{
  "downsampling_factor": 4,
  "optimizer": "cautious_adamw",
  "weight_decay": 0.1
}
Rows from block 3 of the encoder of a small image denoising autoencoder, named by matrix and row number. Rows with one number within an expert belong to one neuron, the router's apart. Each number is 500 + 40 x the weight over its row's rms, rounded and kept within 0 to 999. All counts start at 0. Numbers have three digits each. After the name is the row's rms in percent of the matrix's.
After each expert's rows are labels from the 100 images, of 14976, where the router gives the expert most weight on average: "responds to" is what is common among them. Only what is clearly more common there than usual is listed. The data: stained colorectal tissue patches (NCT-CRC-HE-100K). In brackets: how many of the 100, against the usual share in percent.
# router: router (encoder.blocks.3.mlp.router.weight, 8x96), inputs 0-95
# gate: expert gate (encoder.blocks.3.mlp.gate, 8x96x96), inputs 0-95
# up: expert up (encoder.blocks.3.mlp.up, 8x96x96), inputs 0-95
# down: expert down (encoder.blocks.3.mlp.down, 8x96x96, transposed), outputs 0-95

# expert 3
router.3 098:479479479564478483459542543480421567476500588481422487453493427527497516472529499554503474513593513518480524504520530471514526490522455500490549512534527409566520472471484535540511459468453612491608458537525482563467468525469500449473500516515500436525489487440530510448540526535484550527
gate.5 091:561481454541534474457524517492473530491522493554437490481532437613471450499511438492532525447582518501495512529457512546412540434471490490506507441471467429487510430467496504483533539479519516551528415524442451471468462464473502522463521512496491521472537504428514555540424506485428532433
up.5 089:456529566567481489455504469565569527520566490463468526475530505434450481500436512575506450509506617509511504509485500459479467498436478506500500527589536432517509479558545546453514475458455490444521472408539410510502569525493486503492455517465435516508491552479447477503561528503495504512
down.5 097:510490556542494450476523514526458470483495523431478521429498496528464444457526535482467452494528505523566492475561476482457547477450427446486499486468533495577520540484517583454505500576519487413486542532469416521418514534530443455491467457457553552495530503579440485426556518513500478496
gate.6 087:560476501518499515461526536529478500444477541496523504443482502507498456478462563467424545472493549434505430506552532476412500504535555449526488488485448509420514458484530458489557501467510415495521558491478479437511487492476529550492571469434558479500481455470433540559475502518416488396
up.6 074:415497535473403448463499527542526502569430427470517520471490577496447557496584506473468435550490470461540539564480499523584501548510514505511524533511525447498511538553507480477497494534505488468480525498474494584431482608569506487530494519555502507467471520498514493442553451492530536534
down.6 095:465552551491443460441520486417514465501510533479507466488456529490476495515499563483454539477551515453480477496530497522375482593438505489558552545457529531503459568474529519512563459470507494484469484531548588498477492539505483393519448481522544538450517499566556518456488496543478451533
gate.7 076:490500484537482471528435470452478543513463494513489454473461455492507509424434609617604473466503426488495510488491454553587516518515529493507493514549478440461516503557551493491488504512448598485584467556536470490474528445441507470521509504489485499475498459455554532500539510479462519481
up.7 104:445510575467510492540460501522516477527523457547527584495473561491430565548495509444458553508473502418486453526575529487505522484544498542561445443517548490536464562479590419465508491459535436475491570505492459534517503531473466520526454520458504531513513460483526465490503537445593459533
down.7 097:484530464521500461527515464464511472536525428500516451514562505513483502536509417480513562410530563511578514567447512555539524532564525481514562464494510505503449452513494576553524477478518471569533526449515592496505475484545498454480619473471470455543500501516477584486538498477515439517
gate.8 090:468476534544467469481519486452486537519484584480429482492495462536537513496543485544530453536478501460503524523480531569541501472482479493515548536546490440485561521515454496518498521492482681541556437517486439496579474534467513511492508545463514450566479511493494577562430472506498444528
up.8 093:451492437501538515456520531535472497502530485510435432482497421474561523404507497557566466520570526496509538493528508455491508507514502538454509524552491490468490435463527431526464476449462650522556439464536500556517519460486472528462507494493495503461479552505481492471569573473432466518
down.8 095:449465542440513405459550498511466537465565479569492530510544499539466579463526557502509526608502523534484506478513450545483455523463448440493420496518544538474431516486515497492520526619465525480507483498491456520536526501563525556541470499487510573469463473505469510507425478444502507545
gate.9 096:530473447598469497500492460535491574501454510469539502472568484553514525437457509494580547456516546524538502536455541478474482486510536472458480527491425501431516411510524522557544454551447540531535474521531534435411469493525519535509508480475539485462512528473550504458552577472431565507
up.9 102:512511553507524503454541562488496454452512575433450530494446477534487478427494540488519481555506526506472517528527515495479448462518504467527485494472518521479443550540526535460497535497459521477547558545511416435564566507514519581477436566656499465506520473501477492509456502539515500574
down.9 091:485508451445443508508517441432529508486516510498504419466555533522461488489486475553534504451495541542539450509495461507429516508522467471577554543479400496509509457499465520488580500580506493451492510518525543430460424463547497488500415446522460551446495480508510426464545528494418465470
gate.10 087:475499577548533442508487472570525474503542537465456516531519535512485557530509476484468444525486525497554562516501480457521481487477528406551471496552605481509481500462529555537489560547449520531496481491507488552550525494550483541444474493378559530483514504474444481615466528499522455542
up.10 104:509582554471519508585444498477535464497519440522567517534498575456495501509498500484397517560507477533508495525542503500460537513524499523525525498450492558465492488545519429439585508494566380499475523480510547504538493504547498479495443519551463559464500467388473514513432526488503466517
down.10 095:487466438479506443443507500434446447416487479477502528436545585538462463449487493547559424514495523568518549541491426558525543492433510526556435500498556510476525502487537494504472528545449536467483513510501467537471429457517463505549467502509546437455538486522456449515483451496524489585
gate.11 104:513454462448500477543496550527456526528505518508532500519486444496448466624460431436590484484451444494464472448592514514529492483516537516481532538491481543471567493540511492454510513499482486509482510559465487559381434477498506527530485481578498554494490519438483515462527501422531567505
up.11 108:502491485471395493466512487535498524511510568499505507487445393501516531557576486560429533518488486482461489493476510533429486482431460496518521498528444520472403473473490461565545503539492531543593537443487464551619472498498467492545492520551474519544526495473507488549467524553501544533
down.11 109:464548504529462481544516449495472562550465499498510374465483441506507481530484580473491511498502501497503393486549519566474544539525517484535551536542418503508525563514519515524592490496481506525504504496402502407469487492500544499546527479495454460505475526558549535433552507537473431490
responds to: tissue: lymphocytes (98 vs 11.2)

# expert 4
router.4 118:543561551504553534516537471519583504523510488520505527529442499510529460522549483505533531516480480425466483497449426545461624517564540486503419439519471516455484524506472482546518482453507493520498474491472487553402502413491517525528524551397478536525482531534505535494407462502468474494
gate.0 097:525467589526543501494488467551495538459547497476463525526509477484498500518491453463578522499491516463484452492430440582528438441422515441446478437500496486498547510541522461378463550497500500480520477436525425505480505459504526575493479511548498511534430531556418511558469476530518463501
up.0 105:499466544566490469473545592525476503464500575480467538506381481553535463510521467527504515482492549334473506486515445530499488507471499478441490484554485497465467487509505470419503488510531501522547444460520435534447446449474509490503472588456481525518489516557505496535436510494498520462
down.0 093:548486551447465448524467509498574472509532506486502559505481552489416472554503523496442494509518496563527518481478572480459532466445503559558518495499582457493498520500537568562490550491507480488424540471514539472521501566453544511427472485529524470431539483412426536458528516515497544592
gate.1 091:444516404489395483481521552499475513483509557507443480435428443593568470499495475454522512562562502505487478494536479473443531486482521490456530526472515463546456462494394518578497467512525519528511500472485436543528447454491507520442479477592530477518550509509499487531466536511540564496
up.1 096:527513562531513483524428577485451527505460465506470473602483535481480505460491541559544492501485496389556505489534521487468512531511465493559486439518516499475439542453547441518522508461486482478528520501462527406554522576511525584521474573450528456504534534550477524542439440463518451512
down.1 093:591503485539456516492500519533531524535545489502499468478502413451507530562463585526471485561555526516512454499459543500527457392429500486417497525480515489502519497509420518424468507499577572481541458436480436450488530510522527506510505507446484512570492538424459481477546481479447504471
gate.2 115:556482542474531473492487495553504501529555485491516523536582478497487526455460558522538462481513502507504529457540456522488412470407535474579496450513557495523535500529526440502432553564468469449496442434538453404511488513557470525532466538516541489523482507594458452562496433521497466467
up.2 086:439594544524526549501515533488571485564520519496509591467536492492535495450541447572471583556511483507543506513560531513506541506492543513425531535484475544512482556507448512453497474492420528503531486434519529556524536430430501533516543476406486566552480540473511515507515429490487503478
down.2 099:518467519547524487521516533491456501536528502540487481461509518513495463521500494470495511494455417604544485452512452496511557485524488479524470503562463569509488432447531553641525431481492490511464506502511513504500538541476548459542565443410473507497510588431435544461547465509554494464
gate.3 105:551460480491507514510448327505514506496552496532454527555499487520502474428531503538592500489530462485507515474484411527553539478503517482555439428529489469511512401516504490590473486419495531494501505526523510588474464475510506543524516524433513521504517528535482549511468479512446512509
up.3 136:449525474521458485445498592506505527498427507452465491413507451519533530486481437478443497546555529463497526552465524475527521509488473483401548573498476479510507519460437506371460465560488488501557497533519454459512538532499493445476481458538548495567552451477521445511475569519523532509
down.3 119:533518500481477493519498387546408483536485515496542543416508481600510511471497402470481501533461468570505509533488475477516474429554517481523486519480521561462494507493515485592520466447455530481515487498476459467551434517528556457469512461384491500519492536502531495421477531483502548458
gate.4 084:516551443463548472504493447453470459446431499482500496448584518481499484505477416476564494534436449548492457497443500490511492460530497474523511540477476453528439562503480513506449539576550484543574475468525538464541542502470587476564488468490553509520530507532520463486386568457487535517
up.4 091:455504497533444532480481516514500547445439503436464481454503454528492477520468534503474553513532482399477583577486547509566485503478502502430543512542538481521484528468476539462469369497514532475516499466507464487518530605454493544458512448532528453538530484525523506450590540545463543485
down.4 094:457538530553549465519484524475538510554465488536494475499489509448519424504539597492466568448453403552449510513520535509481493502489525487531463511527456550470496533544492472584528548469442475540525505469488533452494620496503486518573467547426466455504519582472501511555464544547506538479
gate.5 088:572499538548572485500428546522607521562477505503502526514462575467495495543493556533494477460442483549518464484480412516473475437534506480520463493482482475508448452574516474437507448492515525573506455482509489529483592422540554496472492567455551523543453541474514548532474494459461505504
up.5 107:507484582535528520530424486522541522488517493508530613519511469483498560563504590486503471487482533537456464465446472584450522444523481435534465455511461490503537425541520464429514522505499499488470435472521477487535566451554542509518460575432499554529493535402457510507487501472489516499
down.5 091:470520510508509546518488498489525481508510459499471529523476517497507497495479432533599494448451473437530496516450513550467458468449465508451457501520490605511522466495570547398495455433486513514487465540450401594479461405538510541512513477488420455481523453575478484508513497467472491456
gate.6 097:533490466514530474500483531460437524532516483508485471501401512542531525520478452527531491472470480360492469462581462520449544540479497474410491498485518454540491502512461508518556443432515497446504525478554501517437471483474488551554471471451494439523520454490566517472554508499505599588
up.6 097:457569467532492459517522577498463495467473517436505457512568457472532539506568527501515529573516496549546496522564494502475388500491467503509511537511486510539471509510482509509467495492486555547520510576537493439524589523461485521523543476529523375542539446426487465534433553504576516499
down.6 102:473514494485483514544429475439560542450502514511488461450464437519515495507445415458536504454504510491489466466523555480495561556469480505486499474518489569490543467543488469466533533497494550445493484454451471568362468479432511543534487528561477469541529473622519525504554500473536544480
responds to: tissue: smooth muscle (37 vs 13.3); tissue: lymphocytes (34 vs 11.2)

# expert 5
router.5 106:458447351519462482490564534511454542495503540504447464476480434534514476542592467485448492533560529549471510525435522474494529510521464493496508588500485479523452463456504522497476478553489508510600497496511459436561455531495491496471493431596499478501517490522579498508485506561477507531
gate.0 114:497515578543505498513538526545501434498505513510535584532482547449466582497523503453452469498456448463486484489494482453458478487482517497509492476510555475507449510478580472537482468552421470466397427526472467492498540549490467480477491582472514522480533550608453475529467454544529407504
up.0 115:534555477609502519488478508598476523485445504502418508474512468526528505453474508580541469567552524439480477475514477515498476465484494465415467486537550463522555535492442494410489492480434537520566474546530425489438538458517478479496524513524508496485484496410441454486530436524493534536
down.0 106:514505548462531462475527443463573461530539463500516483497510487506405529456492502469492492489500579443563471524452567491537474514607567533530529536523480480541488520494530542469484452459458464465456510501536485513597503489462488529504481531522435547499447531552428495539456531517553389467
gate.1 091:511462405519511464579512503513508505486491550498517508489524434485453536600557480506493476419567528524521489488484483563562575509513511494513486601454528469530467528494553538548484503560523479528466423445456534512542476506503513521463567414534489544447575531491516516522453569488521524505
up.1 102:492495449544504495546536520504423491514499524490463467450553449464485503426534530566573502512595481505499491536497470511448579526472494519522507418556548427496458475493541487639499525449430580518538451527449492498555513545492523528479473537476487479508525481536521466518432471536476473511
down.1 104:498451498515520480443477541571472517513462459484515548513444452498502587428526406534510497552518523519518531570551478541451565462471487517486486467518538557499496497535483471532488594568483530446519481499549436532440481532596432496563465527496545441531528499505473544522436512449477530500
gate.2 097:464474504474513518592498548522494537509528523537462496555467559538437497541520522468459466526474505599562501461428493485562445502462534561468523437467579549505506492475460484537452545570501472445451533493485522485504448441487484514559544557551518500480481557578517457534524432464475450524
up.2 112:529543553505496503492484474502492480453576469504498489519471505469518500544486474470480503513467454444479539458508508569464454504447487501484484364523518502484493558542526501466505481548452482539479513457500483322507506481483512481544486621573452514506482496514494505603489485518518546471
down.2 106:536513506528497476464482476430522509398541432499481510476473524490442553494468516487560475569480579450531487552541466498472490523549515479513535484491526477517470499521453404439496469537490545518491536502498557588540519545553476575527497471453536562459480372515562528473472495454493526525
gate.3 093:470523541445532379509520506503491460493495476541517461502592553532447528530499501431480425559518517580544554513535453527540556525490511527589446573519479505424497519569548514522457580556482480454468476485480488507499483488567474515544475452518518524505549485509481468531459513441509491546
up.3 082:505445478513497517535516547506431546507501494497470457558500519509526494463529501544569439467509514552482543524527510517477461494490502511506539349548521462559475493512449509505481496449491504444400494515555575470508497562438512562488490569497546498511545478532494453535601498584558477505
down.3 102:512470514487518465517496413554464532473526469497484458529477462505396552520451498526527468569513445481519491493438496428517493559503530513496488538590473490543398529518576495499541547515529464503450475544516464508575485471438491524525409480478512608441484523498460508546433484498477514515
gate.4 087:478481515550484457499528445467545522462503506481541416502515537547474522508461438449571550493528491528520454468428509537439577513552446555487479561479534489570485448475500502488539504556533526448486540509528531548513458482398493539501575517563492560509538490551519515559503512514422455567
up.4 090:571541474544587541482522494499488523499495492506514470533400473519526525476470475604583416487509553404528470470470523499429490527551532455507485471506480518458455480533514461530542541493490507552475465581514476477414561515478507511536459502433455550562515522476477474475504518472474485427
down.4 083:536501562519541511478547541550547509513454486490550463533550532458535453479563439528500490517462523437519471551522476415539607440507497477397500480531480473530476502563514560557512535424498461526550500563556464462485457528477436493541522509539529529531494511555555516539441454493481513528
gate.5 090:459538621500455513556495442548512430529480455477493532482513579572482549494430546483516544476531458450465511484475494511400507518502509538562481433517523484470546503453523494493476471527478453563492510497478482469563522533525470550445495504433500474493462493604482448575443467513530502499
up.5 078:486412428451468516544508486518492522562420472490477471518499449463525490503524513550501480504531530561408483517474520504503541479523493508465538610471556500501456554447467460529453484547508500482500527621494496421404509490446497476500541534574464482559533482477514503514474523462433493461
down.5 089:529491500486529433525463435452546498496519472532544515569467522471517518471512532459452512506491430553425468520506526530478485518550503470451528422473433533536536411432492545557550505359512513490534523463517505492552538511488491495480536459560434530414507569510524474494509537558491486496
gate.6 103:466424418539478541531473466568499524504478508522464527503471499447496531506489445471564470446517498625519496490457468435579480513451528472523562543541514441575572514462542529454548506560500536516458443502494474453442461549472458496463523534460505578506471485505491467458481523550459486492
up.6 137:480457403527461491524597519492443539510495499524512413490496447551508473538563441490519558536534514534503474522456506463456510487494476515487478589492410542492461447494459547527507506545520506507566544445502536403584448513457528496474547410455512506500494515512542521506474502546563511520
down.6 113:535541522496460482555518579506497488507478472499513493462487528452517440517540530483522492507469490442488487497517502500586501512537491560531496506450572535523534567553413511414500427459585451510526553530563473548447545525528550446466507483518498484496538471363524490415512469520514480490
responds to: tissue: lymphocytes (99 vs 11.2)

# expert 6
router.6 089:418499528456534538508511569507472454504523497518500602502493516522476553452479506419365546509459518555523470448500476521501469508474515559526497558482442553469483500525516495354525526524517443528480508537494490426530498454518498516531510475488469573480507479444445494521499499466511438478
gate.5 102:533527572565497549474507507521470580513469465453535478434427509561628468497520492509513493546482485439551485498450517500408444468535512498430498514478480497517471542501446465473500543517524546545520511457524467485481539444470516522522506506578511397587471501501584506544485488481503509514
up.5 113:503605454533473519487497493525496516477491462524516456436477465449570437555486509483582560477485383496479469517422493498512401459511445449453496501547493491514525505490469518485524512505445582520495530470503444510533513523508528395522496446488550383540498541478524498481504504507492518494
down.5 121:563448469526482452446439490506493533491477516485451506492476464492499462553540427512517448469537483449513536497499511481451494448507461504389555474537539504495499535495413505406497498478495573547529558469548486476527455491489532489531489537573495513584520558456472552463470499499473627522
gate.6 111:483498509528506443477524523546480535445519539454477529534537451514538520493523461561506449514523525432528523550495514444544502461516483460466483452570553422572463528496464495442430510466400548447580465489542436543496528542563483499491482516518534490581540467448478457511466548524435513555
up.6 086:500476517530458503528485575464520554511484496500530488448471462442508478511517448445460574589514542500483468506548528486451498477514521562424509594515491472506589513491508461505526443473517509533476439485506538564498483481466533469491555509622496507461466540406549490434530545445518498558
down.6 092:513473494508481492452507508436508519529474532500525537502460472504507503457504527504499489580533563353528511549580513527500430457462458474454467444509464597517525530467459470427575530495488465525535493425485541437525471481467460441469506511595560510483474519449463487505450532482478509516
gate.7 095:548529570565510456494534540557513526471531496480440515498579507477497544497569477513480504500559568501493544498441514430589541446459488470511529442582510421542461489440442471559449517535452452454491542506545459495486552510495425536481490529491539576517497448468459495475480503529479483548
up.7 087:526472502516481486527495404478554569496529496518493579520571392555473404509520449451494509477486524490457537512448474573551471519459469499522443472478453528473507503474506499560515519513502557551500486493473545448504485433508493550522496582461508547539506550572492449572449493532502431525
down.7 100:506493506555506475518506480555479502490522546584483487465525557614509431478454522500445431469448439580503496521491502548472489520465463519494491480514530484466461512442532486512501538462496467454478543561533558594466474520513475524440513442464502443448525467396513468555526482565520487571
gate.8 153:472494524476484555528500465491508455475567487516518631573549511525466611468500485439354488483496564546482459488514502488556521527473508543534436480518485530492498481490552498498525522516513480490479475527471466519502476502544523499512502507438479596464467483538419491453511464472518409501
up.8 124:503513507565483528450459510516520494498511492518503429446428470494590411502466472572600536512513458479515448534437520466430385486531488482469512501559460501576500512497449518456470469440469531523553526498509534513504536515499508468489507523557443417486503567479528526483457509524442535459
down.8 122:490495471494520468533459553576469475470471513497492499477573506534456505481410513469459467498550622538477471511509524464550509566541490515567553539486515456483569430467549519465488505479537465492488479514576510527456487495456477455508486458388450515514486436505450446517515533466488408537
gate.9 087:443437502456516510554418488453443486522421465448546512491523484512464540453455455459454536530469475451541477482550447520461466484509511525498449539441540537442477540496539486547495523407520521554443551564487482565474547553492483502505523596511528507539491473484574509486461482415468469509
up.9 103:529502413456461518548480481515510442555561478508519476492487518536417511528490510553558457485513574503510547516462525491553420548537495570518488491478544465500470408460580516516558497558476504471488524478504543487498377581502542497540541487515547546469494475584506508546534496479458486522
down.9 092:505473494522502504441464468520466532461481522530552464477489452541479475435538356537495501463498591497498477476518480480476476512501541499438465547490549507433492413561422471489469448464545450529508519441511517555551439592509483542488464514456564446549510532497531464527479515481536534517
gate.10 095:518481491500510556523487470513480499486529510501486569531508480574464624481564518487428495519499541491470466490560468499550539537446508525585495528539490516469489437487577501491490482533504543553481469575458502544473409531543518544529476493375503575501537465561486507579497504504509458517
up.10 113:491457508495502478513493447509498508502515491550499607503564562536427540539531506473314497437516536496463540541490472526518526524553471529544519486539505513487494463497557529508474454476524455504453500581485487497535464521501493523514485474421494581476457455512404476454474484500531476485
down.10 115:533515497527468529467522588456565508494480474542530441463436483423576478496487488496521517512512446381569535492501478479461485506495490504399507450466448483507493512493396494525483443497485484455486539473576442484533517486514520551456503543585503509560516586537540498511456495509514542471
gate.11 093:416501426573491459484442492521418545468542586562408448504510457547516539536482429481548531496548530561489517491477564482530452534436468476571531496520464517475489486474488487473556488605463544526548476475492483450555460513506477475477505487548466479526495519514508499512550504524416496504
up.11 091:544508508545496499553462525511469520468483534478596493486558452466474459539531537538562490493489441513466506530457506476538326449511526493442497515511480523520473520503503508440550511482467520537562521497507597478488547502543513546467485506557494452528498535391563521520493559478488517542
down.11 086:483515463447481540567502592423518567518468460474490477438494464531513533488480489486519488490498485357522441554507493499464555489476581489483480552465525563506507545523497474452487532490470510493467600526464464558469481504501465481446481531581478469475485437545580437541500510474506531484
responds to: tissue: tumour epithelium (40 vs 14.9); tissue: mucus (29 vs 9)

# expert 7
router.7 112:491489535470461517499410477469480476520536507487516549483471553485474475471415453492546507488495518524511462452567537489588338480445498532471536455473497514507554552522473510509511492481522474510455521430505480397560512534516535490537527535570490525512471542560517449490559464481563521483
gate.5 093:478532550460480485520410508452528422498442533469504532418519466504516470500457406454523506532520524556453470491585493529523396496486497503550471473465572467497548460499593490548524534548513505504499551500442476482538498447461501503528521507607521543524502514547520453508551548555505498498
up.5 100:531560502519523505489483480521543424458528480467537489540547584448480486549537527541446512529445496461524504517526504523465542553477518496540496513507522457502545513579495501364461561508512508465486514482485554542448609541524554540568409475481537497453496536483548573532512527518511457485
down.5 093:527523517480487456477483439476513447508536558468482506494521496549526476503537352498514510471557460519540451510503502453522409446409509546489479494536471500440503449491455572612510490523496492557533525454489452505527454485513537490547537526454503467527509507608514459440513513541515531485
gate.6 094:507465524554512511501526519548574513480521467415493499534506524436543509415566551506532489531513558452482514559417459489495565517484535428477448498535524473535474481419461445396492522544468514464503421556473493491436554511491428509453477519507455509487512456451447486495488496433472522519
up.6 077:487531524520604486471560484445423507446513520490532569425532528537488488524554506486525472538448503547477538510473477532410590485492485455491498498562520505493464585532505537467544525510552504531553519455473510472463544459507428473473560475433518451504482523470452465548443415548494482512
down.6 091:449531525469477488518455489517520474543473427535428464534502485501514465452462529513543506500512486530477454519510501509517478566469531583497540499494463503505520486474486455620553464386469555568549467485552512470499513474478477522547448457490475456530543529658504492505523552518487550506
gate.7 097:441539486502498463536438536499525533470502540442509492502551525515508516516469546487553472521526544522490564565581443517453434515469483473490424508483576450462529561541542470473440545550536533427473533496524508535448551409535428494512460452487542479471528440541483470572492555475520460531
up.7 083:425460518437554534485520509510531489438525479509515511513496529483517545518517492526490501431504498524486565525513462492486612501512423486467452517522532463564448554534506464447479565644504534504474474522487553435493572481517420538497451532490541519452517515434542521440486468481545540519
down.7 097:488495513466467509526518425464440531491504517487475503533519515476544602457477503494511495519510482448475562554463521506559508542424512456564513481464580573481447500510498443560513512452520496543528532525509447454427500482492424528528453515456492507519554501612569465554519470455581517544
gate.8 103:550576513527492504455467457582503534479512490477474552521544546503509454473525402532528471550552511489476534511515520540542462452494492448514534488531565417573470495500529510538532471512452454469520480421544490544517528556469498438445508543357482490525477536508442507505544538532529490545
up.8 088:492463510471550532488522425525500560500552445496521479420442507519461515520491466523543518547524474467509497499508454491493481534480479498447472506426481465495531444503442475606529525415535461517417518564475454573443533407525539501499546535544497512480543509421479499533427472512536574489
down.8 097:493532507457488552502503523543520509549459563554471477464532470524523501503511513492523498471516497465458496505520498527447518471582524442526492545542450479537504481496541558367644443477553519516481487584512527488464508440553519457436549500499479472537518479427519527446511534495488408509
gate.9 086:550472524485461512530449572498470462519477499536499510476440455487489513485376464538462470496519470487509517513584514448529599565540497554527510551514588525572524492458532488425522491467491487429557547497487490544456494507469519439437496494462499498484493490609521479472537571460485472511
up.9 099:478544508509510538519457526476397461509487481471440521562517491531533497517420516437481455461495450525456530496544518502528563487476500472534512492520517506554534519545493573454523392448500509465512510453463510441481464596476464533499526511533462544475534461505473556440633493565529488523
down.9 104:459489529527568485465523391549444497533509516550469504524535418477533466497518512498534543455614469547529504478503505547516503494491499476497493428442514497460506556507422451554470544478530481522523429487516445503539504457482539565527509504422491415506494530586595477487504474544496478495
gate.10 098:512468580408544514533539451457553498507490484519506548494557518487476530570492538459447493485520497587560550472451458496499490457474511534522497506530499465528414486482609483516510435546520451447475461515462501523530503504502495502439533497387507553481510499484445485526584454570527456490
up.10 105:454409602488460505513516553518519435428528505478478562520516524508473568508502560469456514499456508507541519519503444500542425537474559551554548504501529480584527443501578476513503555452479443500491511515492522519424527468494454479441526468483471528451481534413480567483540515514531440508
down.10 108:471535528525499577464489493560499480501480491509501572518494508516533470506504428511532568469451516482479395549507493492516463492534508521490541484452415523551590463487598470476597559486453491541492509481497465392516521467518493457452508519445509495511499561536511447431455549466454504461
gate.11 080:505501519536489447488487568537456538507468537430517555524429486520520454414444498504630484498522516514501485483541488605476503439467532506419483441509483543489518448497485486571517503539482527486470493470533490488504496508520511515497541645464493552502503479492487401514524487492522521560
up.11 083:506490420515474537495463506476518555489480398522507514570564477501432546527503426470544567478476496464509496493539459474470464478436509452459549512459504524513468510527487515435434511444520525481491463491491436504534416524471482484555555459568504551508481506590560489503589531472437563496
down.11 094:475531534494499483484461603566434445480439514455510496502464512476527502531505499494486488537384519517530542485406538494517517488522461467439476499504440492448476564545525475398560442510510516471466554599473478547466494515505543458508501510523463432496471552490407487508515492536499452474
responds to: tissue: lymphocytes (99 vs 11.2)

# expert 2
router.2 083:517561513445513536551517555449544463511454438538555451510555515431525499507473583448514546442410472508528474489447517480456534530468528527498508505487473549498476570539510502448544517510550473555429544525460569519493557558465494493484529541475471466475493483376533500518523490457517446461
gate.5 107:498517511491473483493451578548550564530501502536530435421421501517528468488493587551544522468519465413477468461480513521470455542470515492452490500514444492481512531493449464465498520547499554492505487606505502493449463458523462523515530478637486437494518515501600472532476502503463553499
up.5 103:483493488464486472534453416497430450477468486514489493517531550577466542513560460461465484499477552648389477495535511557520532471586502523586451558515505458450487439478535483543516519478518503490502485497537509497504468474532463457542517404455550538479512493484501518498455492536516484494
down.5 114:554485500531513509466450506487492528494498519516495483545498446491555485512497437540578484536452399460532510481496488538447486518400477459432469526529491498489533508532442476382511491586466532504522488506502544473467482521512473583513452493551519476451525489465555494468507498456484605395
gate.6 082:467508543493426502497497525548568468469512491454524544545605596506454590533511495483456511491488524588486503475456511511496492488572488534499524537465492496520471475450512495521475532606461436477436489501477478397500542534525539559455492487528477587453521481494436508551534496513482461484
up.6 092:506441497485457522460567452515516501464466462502544467509522481514456550422528593477510535469506498535533528440394443499566475487475481431490477482481483495522476476425437486563491466529448486485494505412490498394533577521426507509440488518444453547505492524500519475579513494511500533518
down.6 097:502505439507506498471480466515507511458463522513508380480506470466483477498536539482459486454504453465482493509600480467521485552572478479517521519500528424486529569503505528549456501408498430560457463438535607536484425477485499457442592535524562475442490502553493455515478496500501513535
gate.7 094:473505480484480464502403535526476465526527541470517364451465506481488465502433509494462522595489506520482489490486500535494511524529528533445510577496480511409499450531395474500519493514467501487479497517477447538515508510513454452601542482581444439536517510527531476514478532419465552519
up.7 090:509427427467512552495462438496409526470486521502506452450538534500542472542549439521586531495513493445448478453574499483533542534569524485472520527475497485502469459511470477496523491405537467513505505570446546562563431467533495442519519511513446419445537525529481525503448543513454534511
down.7 087:426474460565501522493476484548535508550537494600504458418479462520526487538484508507487524550427561571470474502521501517515422545513532535506458511455427552517496419496460523406498496502544523555536562498468427514432485478499507590537550496481460459505499466467514520463505458549544519495
gate.8 087:508422518511517514455440557506522517472586512496481525484411512520467551505390609487445519466541569483512540456494519503460499503529547473441501520468466543524512475529405502542555500497483521478518477542493462452552463516465532424539463558562506556524485490447519471452483525432502482517
up.8 091:472478483524485447542442441516494565541490493501497574539524487520532506503429622523407505501450464504547488535519480518523413493458544503533561493513495489523555496493540476548518491450493506492507469531499489413455577523485522534466425494383512488493549489465464521448536524533466431492
down.8 099:531497478481498516478483539553447483441503522463461524506466536525443533549506403492538491417630549454510520502494526541432556549530480559545526511496501453463445536462536505537508502487530459509480525459503489476549442492487475490552432519449535512485557474540483532435490515525518491630
gate.9 086:519516561440540513463479513557495494541514491490487583467472443552533498541485455527451533547528532472360490543565489529537526435555500498451482568496488489416559472485490526456478489468486490472586544512501452507498490508508506418566519458439475433513543454467508520438502500469494488548
up.9 091:518466525497549504523449551481538506479396476468528527441517542483505581500514578465501452500467479516520521530445493493517553463514534474470499516514539480526528518533518500482466489576517467491518475491502528363507575567483515502515451467545503449494495534334478564504543531488511484496
down.9 097:561475476490469472473497500523437466490523476470490570457469438497531514559562408567433493535557442619477513530510479454501518403495529480476528462483539535480456458492466511521483495512500502429489511439538426455515489494542484507551504493487491473579452573463466491453424502479549502489
gate.10 091:481467477503517533474538495490516508497470532492490426538470472466482511463511418469474497495508506455520470502460525530437573541539542506503444497510445477377496508540457471499515516559525538461474519461515515537536379488477517508524507572547529567490552473649510467517534487452428509495
up.10 092:507484519570476543466501594518459523513537537537493632546450451582444515444514424484453520490541494513568457467432462526537542514452500477565504510427424492527541493435534492416496530491436500535573458497534458472502553472519502515501519516496502514537515519492481486537502484550497500482
down.10 090:506471475477502475530450494507475426481466535470496496537496597509455474467541519436545511484613502405444511537409555496467493541513484541539487452456520465523538526528476472589497497441554525468474522498528576445441549500489447554497463542501475515459517500532553500501487508474478491598
gate.11 106:475476521498427496512532416485557485489429464463563445510508487435480554507473445503489485494478455502495509461519605427478495507516433496510555492534490521538458583521545510515541486474524519502482546525503511477526492600473506466510555556441490568521463476563585533443514500474544408524
up.11 088:454550506458437490545535521455505454443462477478519494514561589511453494455511448518526506485476517476520557518549523457506461557445470566566552476446491484514489569476575555476480499579480513443467478513482513576469565517477445514483472521459475604504522441392498506529498510494506469507
down.11 094:491572463496487472441472567470481523515513532471440480500516520511508499437481402501525478537592518478491551502525530529480541521525473511469543463482564526469488564508496509391434486431446459527481510534507522577501511472523457382539480503525476475470492548592570512456482517490479509559
responds to: tissue: cancer-associated stroma (44 vs 10.7); tissue: debris (27 vs 11.2)